config.yaml
horizontal_flip: true
bottleneck: "plain"
encoder_norm: "rmsnorm"
decoder_block: "basic"
beta1: 0.95
max_precond_dim: 1536
adamw_lr_other_params: 0.0013
steps: 7300
Rows from block 6 of the encoder of a small image autoencoder, named by matrix and row number. Rows with one number within an expert belong to one neuron, the router's apart. Each number is 500 + 40 x the weight over its row's rms, rounded and kept within 0 to 999. All counts start at 0. Numbers have three digits each.
Before each expert's rows are labels from the 100 images, of 14976, where the router gives the expert most weight on average: "colour at peak" is the nearest of a few named colours to the mean colour under the peak. Only what is clearly more common there than usual is listed. The data: Sentinel-2 satellite tiles (TerraMesh).
# router: slot weights (encoder.blocks.6.mlp.router.weight, 128x128, trained with AdamW), inputs 0-127
# up: expert up (encoder.blocks.6.mlp.up, 64x64x128), inputs 0-127
# down: expert down (encoder.blocks.6.mlp.down, 64x128x64, transposed), outputs 0-127

# expert 55
colour at peak: black
router.110:460473550479508516449458523425519439476453496518461551564519541481516570477492434546491478467529421511484484503471552509495503448511476569470540455514456436469486539543468549522524465456542589524506440549481506437511456597549493435511464553486490484518453446466540482499537458469544531523518464479611507431416465527484444487556457491478472586470471499510527496502466516537514535526455
router.111:458544477451475510425476486496554548484551531495484492565519541556477452507508512533517463447524471587491466459458541517501546416459542584570492459578544477502537449538521485479558469530520513529452507431480503546438545614458529579464483463492459453488519497530526558539535532445495523530483544475559532514475463507555465530525434445468522509527495544510436545540534515501535552490533
up.3:536461565463508437484541529523478507526523516575458460474503553521527533379468462458528426513545548533469536602463469504519468493565491424551483464499479444512543460534468531498552403513505490505502546511575512441444602470532529499462449576462533510577467505497528526515498512532508535546483522557490457516509512523413496558492479532487509502502445517543518472538487544460493535467534
down.3:504496503490489496476503497513500501484500385509426495503501533492503499501497495505503496480499535508497577502503494356414456503514436621499490507490501514540493416500497514495504499627505550506570543579504499495504503644517521473498469510502597396498581495502506501562502505536576507502496506504473489512469559504495500582480503495546504473502500499583501495501496505500526532501505
up.5:470485448576531531507496462551478506521486519378488502487575489556492497487476494457462526523485525521473509510401461527478502543552511531390491572494470454539494492490496465509571454511606461481467522461456452524558540583522520504477594470474476559508482463519494523513538486478472490513462513529515517441538508501412500462506513533468492495545457372502486461544506532476475528475569
down.5:505494496500506494482498501545500596622498586485490500497495555508506497509492504501500497530500472555497504500493500452536538497518473532488489501470496328522492498508499513507505505481503566502484597512511504504504503467531425506501540513513482490491485504501499507466487508453551492508488507501521483311548542496496510354525502460416502497504484493387497497504497508499585507507493
up.6:441507474548545550502495452546486507491459538412493520435570485567463486504486528477452540519487472515508488496440493525479529552527482570420484563484501481544458508474493449497546467513595487518484479461467435554552553599557475548460559484493518527515491445530442510471559487449475448509460495501486549448565486466455547488545539499460503486571456407448528459546534532494466520495565
down.6:501495502495505497492498498535500574527502567495516508503500519502504503500500505500503503545502471502499428483493506449607572495485492409501498498474498332427496537499506563495504495434498530506510574482508503497500490453555393506498566506509474530494486501497476497398498502508484496488502472499518506433550486494501530393551504416426500544506503503360494502510492499503610485502505
up.7:539451568456508438491536522527473518531518525569456455477494552533526532387462462463524430516543555542473539599459465517528466493561498444543479462502474448504546465535460529502553407509504480498492544510565509441444597477529543503460449573456520513575473499497529530523494511530499542551478526559489452532513510530417495565483479541483510498499439514544519468534482544463488541464525
down.7:502495502493490496473508496511498495487501388511418497501502537488503499497499492506505497478499520501499586505504491346401463486512431620503488505488503506536494412498496523492505500624505561505570536591504497489503506604526510469498468506500608396498578494502504503556502505534588511501502511504485492471461578501496502550477502479535507480502497501570504492502494504498534526503504
up.9:537443565453508434503530518538478525536514523564463447477492558531516543392478460464522428510551563534477539594468470522532468498562512457531476460497471456510538463537456528504547406498508468502482540515564511438442593482532531508456451571456518515572463500504528530531502519538503545565474531558480441538512520529421506562483462541488512487495438517544507465536488533453487526472518
down.9:503493503492493498455508495497502493472498391509410493502502540486503499498498493508503495480497502518497579503504488377400468479509419614500491503484501487535489405500498522492505505638504589504566529596502497489502505591526507466497467505502609389498566492502508502530502506525596509499504513505500507452458574506497495544469504488545507492506502500573506491503492504499536521504507
up.14:476475480504481461516490499493525521517524505543567484534420538439510542460493512499605461514530535504518496540502472491406502505520479606496455537474457485484481465562508476453501459474480573496460471522521470460535553605461589472505481573485504444548449552491478528524407557549519548555469458475443482443505571473488555464491484514509584492407448484509526494496501467519476523492529
down.14:531511477480475494441523519496484551551499485496430505506504582505484492524525503491489509515528591491521598511516516503433556542525433442513522496461525359602489485532512465494507487507459406486434553529493500481497487435526420521499546524533576569464495541487517473520493511487543478521428551493432450560508561482499500562488486542438489463517439522460476528480525508490552532567483
up.22:510420514512466461539507509538506493532541520516517458483492534529516494422450484464474486551543508557508513518457471499507446505518484268496467505532480452493551492509472525524498450502529489459485537504494499484464545331487553483458515530430448509522476511437530533530455484488502539536453529540513514479504492529442450479479496510521534525511493495554534455549506519452502480488537
down.22:503494500494499496481506499522501593522498485497469497502503504498501497499499496503500496501503525491497524500506498399487500485518471745494506506506500479541494463496501472497501496579504525508552571502503498499502500792476516496500504504501553508502525496499496497506500499516556499497495491499507484468521531505497507496507502524471502472499503499509501498496499504501533541501501
up.24:536448555472500431486540527518480505526525506577456450469486550518526516365466471464517446515549533530475544581470467498518466511552477396556478466507480446513548466531461523503534398521508491500505556508561508445444613454525528489470450575447523504571467504483522521510481510510513539539481522562491475511505514525396483560487480523495518503504450514550532462535489532459501523477530
down.24:506496505495490499482505496522498525504499397505447498505499523496498501500498496499501496485500552501500577500506499394422473462513474670497492508498503517525497438499499523496499497601504558502552571569502499497500503694515554478497477506502597397500575500502501498564502502550564504503500501500483483521475560501500502591484500496520502489502504501574500497499497504498515533501503
up.26:534444558447505433502536523540484529535519532558467460481489565534513543392477467468526433509546558536474539596471466522531465495556509460536481470494464455511537474546458512493548405500507475498488537520569508439437601497527536519456456572457515514574466497497532520531496509533505538569482527563472432543529516525427506569483459539487502486486427519536506467529473537464487526477521
down.26:500495502494494495441510495494504481495502403513400499503503537482503500496498492504506497481499510527495585502504490405400477477511455635508487498486502495531495409498498549496504500629504591507556545596500496489503508592530515467500467502499613380493560495501511501535502507528595512494505516502505506454451583503495492550468503487536508503505500506582505495503492502498526506503502
up.29:498458481530463502623469515510534454566527573482549503519512461514523494483458480518469518496520468573564481461445520542511428501481510356457523539505488466442513520498491529536450506455531500435476483470436502527508460385447556524448525483464402541463500542429537492513439438473449538523453509482518540539470463542507446459455506494547518528499529466532517484513514507480544451492499
down.29:507499501494498490463504498521497604444494496482546494503502480499500495502499494502503487561499424426498463497504497420468527423461484646475521519530501442485492523498499490505502507515507541500524535471502500496500499667437473489497559510504487484504449493493503495428496502416524499489499466500620539350565481506488498405529502449424501538505502491469498499498502506493554487500505
up.33:530441560470506430487534514527495506532517509583478455471486555528516517364470477453511450512549533515490535576467465491518461511553507401555472465514479451511537481533465530505530393516516503491498559507562509446440617461521536502455453583443519492568465498487525531516493504510501528546481517559490465513511503528398486561485478515490519494502447517547525459546485534464500517483535
down.33:497493498493493499471506498508495511498500420498431498500496531497500499500501494497502495481499560521500585505499493422416475469515467669495493504494504542525497433497500518494504495601503534501551572570504496498502504710525544477499468504501595412499566497499504498570505505547576502502497511503469483510480558505498508592483499512520505493500501497572499498503498499501509529494503
up.42:474512527550479468543475572518552507490539530469569516428542492514516468482505527498505509463515527523493486545516504516555507540478489601435520493437457532496485484499519575456468499494510588470540529477496474483516540590547486485442493499507482463529463508505492476501521457447589478476493438487604572433509510474490499407490496402503464543405524434498539519496489595502501499574555
down.42:497496489515496516406494498478514455443460395469421531483520520512483554525496507517484510514529471434529532451522470404391518536502386474499506484495489366559507483491507423507502514563462475509544544582513501514464490462503411483500525526510577502508526516483527500459492466537436470515548544500493495512506494530468412520501493516501500487503516476545490493499503506448634488497500

# expert 6
colour at peak: black
router.12:578527524496455427567497593472433485521524424499515443533462499465524527539489446495517508496566530479507557482533509460528523468555408570498481486455474481561588481495532476471532453510495475560489531492493435432511552591558469513521496510487561450489462488554609486473476490474536500468464519481502506514492493577510426531460522545504522505448470492549465501477437453469575494505522
router.13:474518521485461468459481535520483477446528426463436526513491449451556475485540451459537447442553515545491476521503455475544532441532429566547516460463443421515540503515442509468555528577527591476503461546480558473423577615534505525560533563514477507506473527535491457468467467446561560422478504504502518487508530545529464506530455425532545512510534511500492486484483516471483499533471
up.2:515399514495438440558510520536509470550549483498510456493468528525521499422444467464492492519557490538512543511471463484482432526513471354495494504507450472503573487531461517518479448526539510453497540504480499478480557401485559496477508541399432455533489530447533522533429495439487538521464533548518531497496506563453420507442492512544569514499486491568521450538486497440511464511524
down.2:500500497499495497487503501526499606585499438495510502505496511505499495505500496500498496507499463511498530502505494483476454427493526743499509499517495471484497461500502540502508501554500575500495567534503502498496500674492547488502500503498520388503525500493503497514503502442550496500496489499589505336493517498495504462496503457492502499502499503522500503499501500502504502496500
up.6:511490501464453480519476504459523500463526427537543477544456501458526523428567519514534496515484508497536510510539523507445474444500493539487511506557451531460475523525495455469476434467472524528430504571543496432455557605450566484505518578474519504551505527536490562516449541550473506491526447504480524336479546474444465544496450539549570510430464528455525506504488438490436487512502
down.6:501522472494502512500518523512504538633509618485530509502488526520469475484499501522517490524505596517487549482498517559502497557499520387504509511464519378582503506511498448499506517486508395501437567438496501479536508383536477512493522531483485627463500506498500506528492540447538531510444521488407458576530529498507545479509497544445484475455494508491508494500508497499514533543502
up.8:507562513489455519498482514438539459471510475546497545550439454419513490534507485575523500480450485497486452466573549482498504500452442452576554445493538551480508504499548470493465576526412468528492405504530562511456445412457438495567476472555485510449497528481530455463489465509472509474535520444504541548475493500584464511502488505552519525498573575523498561447467498540522458506428
down.8:505498506487490504514497502465509433363501470509505499503498493494496502499494503511507497469502459409503499500499504464507451412468555679503473502534499527431502506502506624504498512429508644503543506537489505493508496694459501461496479506494498420500448498491495519516498503525476502500489475500535517481471447499494498528482507494526500465498505495456499491500506508504443507502506
up.9:544434547457471438546534537529508469547534496555469444488473544501539557410450457475526446512551560545461544564484465490534452526551453422543500466477457462509560470547465496495520426525494461488492527521559520432448582442503526495489454550446487522549464534473536507520463493501482554552486538555466458573496519540434472562456465541532526491476461524556535457538467533446494491478501
down.9:510485500498470495447501499507505475437503425488435494514497540501502497500495490492495490460499495488506588505500486394405454419507456642492469505503491521529497428507506558499516505606497596498581540577505493497502502635475512466502469506499598404492590490486507511570501508541587496498505506498507517438465534499502498531485511463515501508499501496552499502503502504506532525496495
up.12:510463556456477452497524512516486502529524493597473473507454525515511510413484471491518467505533521528480517531493485508514474494523495233586488451488474486502525490517454523493497450511496498504502541514538515477446558327511519497477440549452504465542486499494524511513481500511515535511489515528490483501500504521432480548507497492492515519490482550533504471516482513457500518504510
down.12:518505468503525478462518500486507486480487475480513477472518497487510504482502505488521504497496467499471533504515489501477498509480473760533486486482528534522491505492502516516494509524496562486507546540527482522514502795509519487505499508507500428455488503478490489508488521509528493498501513523524506506482527502521495519485478493519496499506460500524496495495485485485474461521518
up.17:514551481497454531537461517442541428495494495469522533577498447429508489546508480569511515478464486514507453461538532470520495507464422404511565512485512559477533519500554454524451552533444449510516419478475557506502447391460452523548525448546460552450500550466544453495485446496477521464507525446507523585455490531565445461485492498581501522494558513521481547458475490533534449535447
down.17:498502500493507500501498503499502524428497530506536497504507489496497499501500500504506494525499400471501450499502501478486493449457514698499499502521497429459503519497503554504500506474502613499482495488495503497504496688463467483501544508497476458504448499493498508427499499433469498499497484500596554357539445496498505418521509443435501544501501497442500499498504504502507481498505
up.18:528427531501506448522522522546492494529572484478524433502438527535506514451475478456509478510561514533481555496494454525460484520540534479442451482493412466531552476542440475515489431537528520461465553526508491472481575555457570466463495581435467399586470508496535528551466533457512563528464485570506504395517532556438463512462483530527530498446491476531477438525488497420484493516518
down.18:489530493486477487456483525495478525514519494492466499522518584467502508529502488495512509531508491534481578544516511476461499452506508744508513487470493396520504486488482570491474526497482560479462536544513528495505495667500447481507562497511530453479509489505536487470462500503555479489467542489541543450528512516501481437504503406459494562510527483473510483490515488494529477551506
up.21:452487511553464484556460584521532512508545546448577522444523519523515451494496502496475511477496511565470514510505486520548481548464486635409490512456454528488492485515507529475469492503517592452501530471493467477514532609515514481428533518490467465537454497483502504518526458430524481475474458495572586401539498494483473416506492461519501544418525426502538503511520579496499492546560
down.21:502487507498508516472505486514497515501486494466485499494524464484505511534524487511478497570523416491516511483515498461441498481480438690460528491500513352540490525494501524516513529520485544506528545525514504498497515672509432470512565486505493507490518492505494508442510476497497499501484474506596516377511498500500478401469500421429476530503525505478520499495516492493567463518498
up.41:542473561470475451494526531503503487522532483613470467501465533500529518387474473487510444511533521518476527557507478483506480509530452308592490422509464472515538477529468513486510438530475490517480525517559522466418579369507508486500448565461512465546476501486532523499476501501511519531489527539491500491504502530425462555478475517505526506500488578534521473523472519469494502493502
down.41:504500506495476498492498499491507445458498399496482498505493506497494499500497499501500497471497501481496550504499497466450434440485524676496485500504500542448494461506503578497497505538506630501549522588502500500499498714481559459496466503500544374496519496499506500557498503519510502499496495498531509491452508505496496567471498486584505483499506500592499493502498506501485490502504
up.43:551470587502511429490543521539470518492535491497460451514451520505551596424520474464482505512561486512481519469500513524466475488534560534533467497579470550533507533433443470510491456549521525434549541565554557494424517550477515496503469539454551449576467446511570536542476504530523566542497504542525482464458551556448453548434518467497524449449466544533399496489509505458517508480492
down.43:458506461499511508470500509471452534478487508488445531513518550502511469517454481466503463543496440529495504531528496467441504459481382560479495505466494369495489462527519534520515516510495554512420489515549524512519498436559483434484549511509512497481500487502520504390458498432585474469503548562534598444537454474497503413546505418484505570503513452404478465532526514472555449499539
up.45:450500507560490499539477565528529507491523544437582527425533506528508462521511513501467551478496501534488495506490507534536493548458491644403514529454473522480472491497516519479471495484519587463508507459476471487521530624522499496432526497515471469508473475491500502519534446422536470472473450483574580418531500487501487422499513438516472542421529412488531511504522572504506487546563
down.45:482502477478518522433484495524490512537507457476453511501504495511487498521487504480466488529512406495500514444517511421338502500480377642491496471485485347541540510500509479531499532526482530492499518537515513518496515594514419478491552495505516526507543525468481507437485470503462475482507498505557511365490485539494477457511493461451500493486512521483510481514504527484576502511461
up.46:530550516465444500500503518435561476479512493569544549544430458446491470526510506569513507497470487479522455469575553489498488481445469483575538435484521551465511523510553484496438561485405499501500420509522560487461450450460464501555447489554458496437510491458515455455454446506481488499548498447497524548472507514581470539467482511553516505480568598519490564441462502547503448543432
down.46:500488495494492503464494503444513373374491433494480503502494493498492514512499506489496502487511436465511512497503496478505438438443585590497491497530502516413507478493507633503508494478492643499489490598494508503491505611465525445492475489502541394495481493492506509511506493541468500488510488508560546447438469500510464525451498408527490522499518488544496505498506512499436452503501

# expert 9
colour at peak: red; black
router.18:568441487514510459472475491459464446539542435469530493501450512532522563465476497462525519513491465478457567493509481432485496501453442569478501495498473448510573536466467425509471522557511592488506502532497490435492560542543531499470542567514522357525495470549536560494465470448515518461475508550556484491544542574454472547530473522489536575439523469581468465465493480461472520456466
router.19:485544477499535430420501467514499435440537475531536467505550457510509448525503488465508489495524425474515483538566486458533517466440456571443531446479542478495569531461489532536532475560464505487551483561530524461488525605511490441456447491468569512472554487494507527491548525527521472461467533441530545531477437502496477524528479436476531573426577540473479474431442503553499573573486
up.0:530469502551485460564465526536546514537529490479598457492466512532488463480478535490505513522536522506523510488494475475536482519484504629466483469443459492522549503527500548482429503487524593409519543495468466514537527558457545491488448539468437415498503532474488462520451452412494503552493429526582594484495526513494489457437499439550524483437529502521562473537509545485520467584537
down.0:510501519483497501455497518500443504485504493514436507487495580483494537538497489518490533473513572508534590544510491448477524513577404382521508490513491489591512459472472467491539434558479447538599547545520509490431500404511436505491477501469577570523537528480535504520466450550578473512489537514480462530528561513487496521498511517491483472507416507579449497501493515501540607487484
up.8:510420521484456428515533526559486521567543492517492437479465559555527553424446461449502463505559534522487559537462454455512440516546509453514464497492438444516556485544444493511506427534539519469503545529523492437473576491508564487452484550420465455566477506466534534554461498448501539555459522559511472511528524568439457546467482506500554485478443502555504443564477508446493502505529
down.8:493511469530479493488519508553481583542507461467474492480479555515501499499505489468485515557495433575508521491505469488402535477507481671519533477509488419575508475498502514493520480568458556492464587536499511512469504633540486505504537481496538440514544486491514504467502501480574490503513509504574545373503569489499508449515502465451505565492488526486504528494504481503587474495463
up.11:417527470541502533423492519491495519479485556429467538470625506532497477501524510494545496502459550476478482574454474482517516487537463555439512558499509476518479466512511507461523478486532440544490519442501450492562531592558453427486554464536507564514483498552468518487590467565517454483511511493502471487516452465460566452552523484457439576523467399476499505501494543519480557449561
down.11:431498489547523497477498546542483516514480554559491519457551501513481525552530512504457507533551453539563498532537505431465553559485405495515508510476494362465575518419516468518488466514465471485490474514513481508452482499489438544537544447455517541554551552451508516471484475467480474514475501512540568416560454436526468422532501423445465558459461531468451518511518502494591492476518
up.14:427513452564496511466473490486503564514503446471535502533433506441525481509527531511557469496497497474513471476519523435430530441507438609463472597472507518497505469540505463388506558491511599490486447507516450499517472598475477436537527517490519442537465559462527465485454527536505545496503485473530545426463525440529528449523533467506544492431549505539582519520525455479462470518498
down.14:522534463480485475563493538451501512564484565489515492545518495492486482487503508491498511478503544419494520490502499586446486518498556399510492504509531469480496525511512444522483492459489400500389520501483521498515479367506514523485482578493475584473434466495505476550483527499454514537474574522405455625484512484491502579480504593495523426491488489426508509497513517466463463522499
up.15:510585522483489523466481511432530442453482504560464554540478463434509477521512485574530507467438493487481447494557537483535532494465451438587551459483555533480491523483562471510496569508408498526532413505548559501454460415494433497569480466579523548452516511493490473456534471535489488482536507441496503557489485463576511492510522527528461521497548569492495579436462513560531481494456
down.15:494494501494496514495502499458499425374499442520490500499516510492498502500497501499504493479500473439502493506502496440459461416460534681503482493520499541426503494492507628497500500465507664501493470557496494493505498667487520462499476504496535373503476499495501512513501502533470501501496507498529518477456475498505505545482512462518506499500500502512497491501502507501435467501503
up.16:493577588465519485465554501472449460462484560546430518503554493501493553484524452499518502428496488455480492540531533457448523461572446511592536459464537496487459486503500551507568498511487540579542479555509582524445488504574409526522521527532581578497519509573505537455475559524503469500506554518445445482558549495504496545439485502507491482570477519435480537488509493541557520497476
down.16:500533504487500517405511483460512483485469421544467503479489496503520486481519482500509531446499543482489499528477487446577475491481517479533470481545506598507471475500490602478505497509514636500556549541483511490497503560441528462502446540509597396501517484518516522505517519588561502496576503479432480543431511503453513594496500495546522455471474544620529460536484477476449489509511
up.18:481498526549457474548452522540500509517545481454572482452431503506542566507464504464489481504519528555507506518499495490478426565483483642445486491484481538504531459484485447450469485513498573466536495514527478487493502615465491454484468502484471427535467550461515548526460443448559535479473426516546580421505514542492493444456461444479532506428519453536525498517502581478525550550533
down.18:482500490480479500462496493556520480496478521441511495505481495537471561517515487511486494571507439481485488488528476451412527437468456428461495479505462422503500544489505511503519548501477469506480562540554492516448480408463505462470593507497509504518515519490491477432480479417455467475507545553580586450564435533470412431564453475417517584501502498518516484523506498437598452551511
up.19:512572509466467534463477497445563439465477499536508549573496457456497496548503492569521510495456523467482441501558540484514533491466494434554567477524533544457519541488566485561466567507412458520510416492536551509466439407497433471565502447569494539444519507495508481472536436531459470484529531438522505568484488489582492481518499541525479521527560569492492554451459509549541479497462
down.19:491497495495511512485493506452510449393489460523476502498513514495485507500502512507501489482516442434497502502503491441445465422440515667502491491504487502447506487489510618495491500485498671498472465571508507505493500677497443472502485503492530387506495494489494523479517488514490509501513505514535533441458459498514520494477516434503506502492500504484491507500514508507435439501503
up.21:496439462524487482539484518537521475538534521388543451491541520540518490486462476462484508546552527521516534490448441483514482511515502341386491553500459456529548494514485515527479458525570515454514572495431460499545529425493539478466572495444447462530504500462519497527465470442510513518465503544559536462497501536446446407484508485522502530497501414537503442539497516457515490509551
down.21:492505493521504505535496503570490552595490527485559514498503511515501511522497510501483518553496401531513475484494492540410547553477517692495514500477508451466502530480499462507507492462492478504489534458490502514501514583478541520510547497492416514500484492488483509476493498367477477517478485493625536375542495496491496386520502484444487508501493490493504493506501498499571450489497
up.22:468510452549526523494493513500485477516500525317468486476614508525507509518501491476489514502507511504478519508440471491515511498543460366362518593522502462516507495511494476501522463523573484495516529482444468513577519514519483503473587459505511553506494499505505500522520483506515499496494506521492493491508505501429522388511505484503463510512455351483492471515518519487515519478556
down.22:492486512502495508519497485511503549526502597493524501500510496502502509499505496502495506522503442499495426505491496491543550542493476674494502509508510430513494527498501458493509507451494435505487480443495494506488487642494442517512546506497442631490463520507504505452497520451483497501490486499567517367545484483494495321509491489424497527500508502423516494501512489511503499504506
up.24:445519440566530569492503472514484520476485518409478537455595501533494510547510518494480539518462517497482479521459490549460532477524495609416509592518520504490484486463481505493550511504552456478513500433458449526557491637484476491495554431544537572490484494505472516493532468507517453476477551472481499470532495465484548450551527503446473528542465366450497491507539548505480550484543
down.24:500499492506501490524502503540486584642498596495523487495513504505502503504502498498495509529507447501495461500502492426565563565506440420505496494489496384539503526499498437491500508467499423503505553433511508500500504393522441517497559493505432609500470500503501503449492501439497503511493501515535526391560489489500502390540501490417496509489485510408499502508497504496578496500498
up.25:462508508513494512467437600495491511522486449432500496511523541508537473493524481516480497481491489513501455423512515500618557541497494566444498566570496508497539527478497509535434521510491562467472499528503482494629501573467467585456518486467492458487450483476550457482557580412528494517523543479499511502499495479512418412527408512500463487460477442497576510507480449501573480521480
down.25:501453413504496479505488495541558525578420512498555543543542487497458539508495497480514494531517593529477506444514514619531523510474553492487475515464475478501523503522530447467423525452527428466394512427513512496553497492456551576465524515548481576487500482540484478536517512421449508497486495517502469502529498530452540498550508492428538471520539518373557503507483530479487416534530

# expert 50
colour at peak: orange
router.100:549476573471540482550448529497530482489468474518519474498468501480462519502564452538553455499575515514486563511534456481505539438530519583495524549504509520533515532547518483542504497474512530466527524508517443473469534608561482453478536566506556455588544459494556579482470449509458492457444570577560493505529493489441548495540455558533450445516534437506430455459505470429501450526488
router.101:512471451462527554479499468467442555531567536525446452469507474536548462484593529496559418459542488522492555504519514438519478388534454644493527430530473457490555497462512496489514494529473539503523457501463476475486458553466527493469485545531519401508494445571525549539517456560510506441544506495547512428499508527492450499521482490446546539443506442505524485489443500507482508454503
up.4:472521441535453518533480470487509539504483450475575527538478482445475494519528524513492494501469431476554439470519528469470513472486466582423507560508511504474484498509552464430430553437483547465452474501501449512527453556395520469504517519524463464529491516450455506427422533477537528453545441440506569437453526429542501461509518455537525568389556488521562538495473482501477485502526
down.4:501520460488506479502510510546487541586507538469486502513486557519494487505508517513496501530508577484518526484466504524395556540546468477468500516471518367580485508528503403495507477495491425504468570478501515488536508522582447533503561529506480591476456517485484502539484521461465515556444522518426428550530573488498531500530501587415481422483435489413482528504517510495554546526495
up.10:432551452533517581519456437501528489480428521411522544455579453490463463566521509511452540493451479481527434469464527505508518530499463537427542564469538499518477510435556456496536524484551478507501445460428465568572469587518428534512570451552504546456520497521454500481550480460471431490507469461502528470542487434514520471536549480490463490528497418451521523502506502531458505480542
down.10:494493512500506514480492495509497545437506578501512503501501506499497500504492496503500513537492445467492410481493501451551556436454513375504493497511491387399509538485515609494503484428504524499480538477501495485507505364534409504501556493492465514491488506496490500381486501512470502483510491501515525447532450483502505406532505390438501578506508509410506491507500499494561474498505
up.11:535438553474487433501532520528486487536535505566481444469480538527524510376464463457499457523555525529490541555471454491503451524542483352552474461512470459520552475523461522509522414529520493485498559516543501455444593406523525474473463579433508480566479502481533519517477510494509539541476521561498492504510510528402468552483482516502536497507459519560521453538487518451506504485534
down.11:503500501491480496497500501509496514519496396498474504511501515500499497500500497501501499485499513507495570500505502440448439457501492719496497505514497524490498441499500528499498497595505588499523547572502497496499499730489557469497479503500544380501536496498500494561500502504533501498499504497514502492470534504499499562478504485551502486503505498576502497498501506501499513505504
up.12:532515486517483527508508520463523540477501488539523528521502513510490512556509551504510484522468489469508469499548496493507514480449499740513493442507428529457462508532497484433516548478440490506480461519479458516511466689464535535504472498569501451491528491518507507481490516516505484538532501480476478469525517508519494488469484549456483523460505582446489541470469535570454538497462
down.12:507510496507503503483500501496493491492512507489450489508503527500496498499492499508491494498490528520494537499500506512469518539520473191510501502479514461563495479499505503485499501519498473497516543522507506501495489241522483493494488500498527564491525491501510504516498502534538507507491504501470501575496520509501496513493492496516506472498489493524506497499499508496522507501507
up.19:499517472510471539583450484468541437502497556462561535541520435473509477535519502556492542487481469511543443447497517494522478485466491376462566532505522531466503526465553505554437554461480474466516444463432523547522419365443475515507542453532424535437545544489507455497467434498444485463493514447515532542480477500542479435478531494566491521492567482503478521469498505525536447505475
down.19:498496501499508501490499500504499525455500528499544501500502479500499498502500501501501501544501395479499441497500502485494523468453512686500514501512500442458501543497501529502498500455502594499482498483497502501503499676471476501499552502499460473501440499499496505425499499423474497496502472500621554349540464498499497400521501439437499544501501502447501500499501501497538454499500
up.21:490523442542511537517461475513540466496465569440572534430556483485470485547477484514458579488458444492500467464490534489545521552445438490432546545451520526524462526457543483514466532479524492475513465419436453556556495492519432511458537443513467520471484472438490486428503457473495454470523434451563601499529454436541496421519547457524467501495545426458538536509491540541533495510539
down.21:481509506512509515433489470509521520431489530469470524501494483533495515527493534503490501558500474463513437472507503425429548468455472429460488496480495319474482536486511554504514546478501472501529608541505502525511486489504410502490581501491524516478504489495472493376505477483466466498536511490530501481536444511495477431535504437398494581512539496465485499524512509498620432484484
up.25:456494468527528530487497493516499491500482537354493493468616498533489497493499508470485513501487512490493501535445469502507498504541487383366507590502513461505484500471490497501539437488583502500501548471447462532561549593517482508496573479503511557504506483528480504507528495507490462494502503527495485470519502470405534418515515491473462500525445347466512467528517517498494517474565
down.25:496506511506507498472485475490504516449485548479487499496483475510485533476490504499496496522498437494514453469506492464551537511466495719480503485497495419487511518489509521512497529490475533458508503487509511485486500674492466505494560504514525498506510491499493516432498485445466506489503488511565563367545452503489485362516517423449483562511532500473494503495513494492543434508506
up.27:559492507453460479525506524465542471498501480591538516533425498447511487515489522551505487495477464494527479473572542502489455505429493616574526459501492556447523497510533488478425534460390501476517452515507540471491472569479516490512411519524436437465494520436532477473438486499494514495520501476492529579459492521552460570449481476537513486454556601529502559440442486529519470520435
down.27:502502501504493500437496492464504412372497409486494500498500479503497507505498510498497498513499374460505468487499502456462461404448535463487497505514499486404493508504502603500505505500493658499478423583501503503510502426494480476500523502510519397494448503499493508462505495480459494487513491499585569440470446502505447469474498419548494563507513497501493506502507505494502421494499
up.30:460494500547480467541478596512529503516545533492564542456490510486511460494485534513516495464498492551489485519521507507537473565457477623439489494448462534453488465525527535434446504480494595449540506461484466464535547594519500493412456520516471424504452526465484482522516466439558480466475451464550576442509503478514514406517474427518497520404536451504541537501506566519498483539547
down.30:474487497492499505424508491561493502431507474449481509514496482525503531517498496518502492552490410485493550459515511408387506451484388568454527494519499358570507526486485475519514518531509497480498577575485488513490505657494463510491574516510540491521497521493495512452492481513441483515516501523585531390505491495502461451485483489435505529502514492513507496518483489487582476504498
up.31:549427570450483436539520509544483503543523523559478462474487536531518546406485445465510436507545557543475533569468466520538440508558505436552493449506458468506559469532447514512549431508504439488474536523562521449425571458535531496457464562458501532555480525505560524552499506528474544542471548554483454545521511540432499545461459556509527458490447523559495462539476528455482509477523
down.31:504494500493484492476509499490503499504496395502421481513506551492504497501496487506502490474490505529498592502510475377386439465519441615495489504510496495543487395498500539498510510634510599505548532585508497489502507608502502463496466512504572392496559493497511501542504509521601506502507534495490505473457564503495497537470513480548510483507496491553506497499495506500552530501504
up.32:440527425578495530541459458497495532498472477381559529492570483488473495507523552492496506509482488500526459509439489488496509502512463448359491614500508499480469506489523453457487498489526519477477476463438439527573486511439505479483569468527496557476496521467466499468468503468504490495527443462492557452495514414493553394520534500515494531462517383488566497524511513531474495457554
down.32:519518487498495491463496510565502566598509595476523507520491555521494487519509532499505487575494514480504495483496519507423558497510503521481495479512504316542496532511488469507497498460500428509448616454494496509537512540559434523504597545511495584505487504506473516479497498435487515526438511506505470478548537486493528433545498530371484497475486494406470509488515503492558492527480
up.34:565501522448449474518521525456547471497505496585545521543424491457507493509494531544505469498474479489525474484566554500505450496428492608562532448498488559446522489506519487494416519466391485503506450520509544468492472586493519469518425519523445461470489511467541478470451482494496505488528509478508521567453487528549451581456472509551516506466546606538483562448438472530509450525430
down.34:491503495508499493456500498471506419384500409484509507506511477505489504503508504502493502522494368466496476488513503447460473429440522468489496497504496487411497516501504581500493512490495650493451410579501502500495503421484457483500534499510499386496450497499493505460500495469460490473522493497594585431484446494505465453489502398534492554506530494484503508502504511493504415502500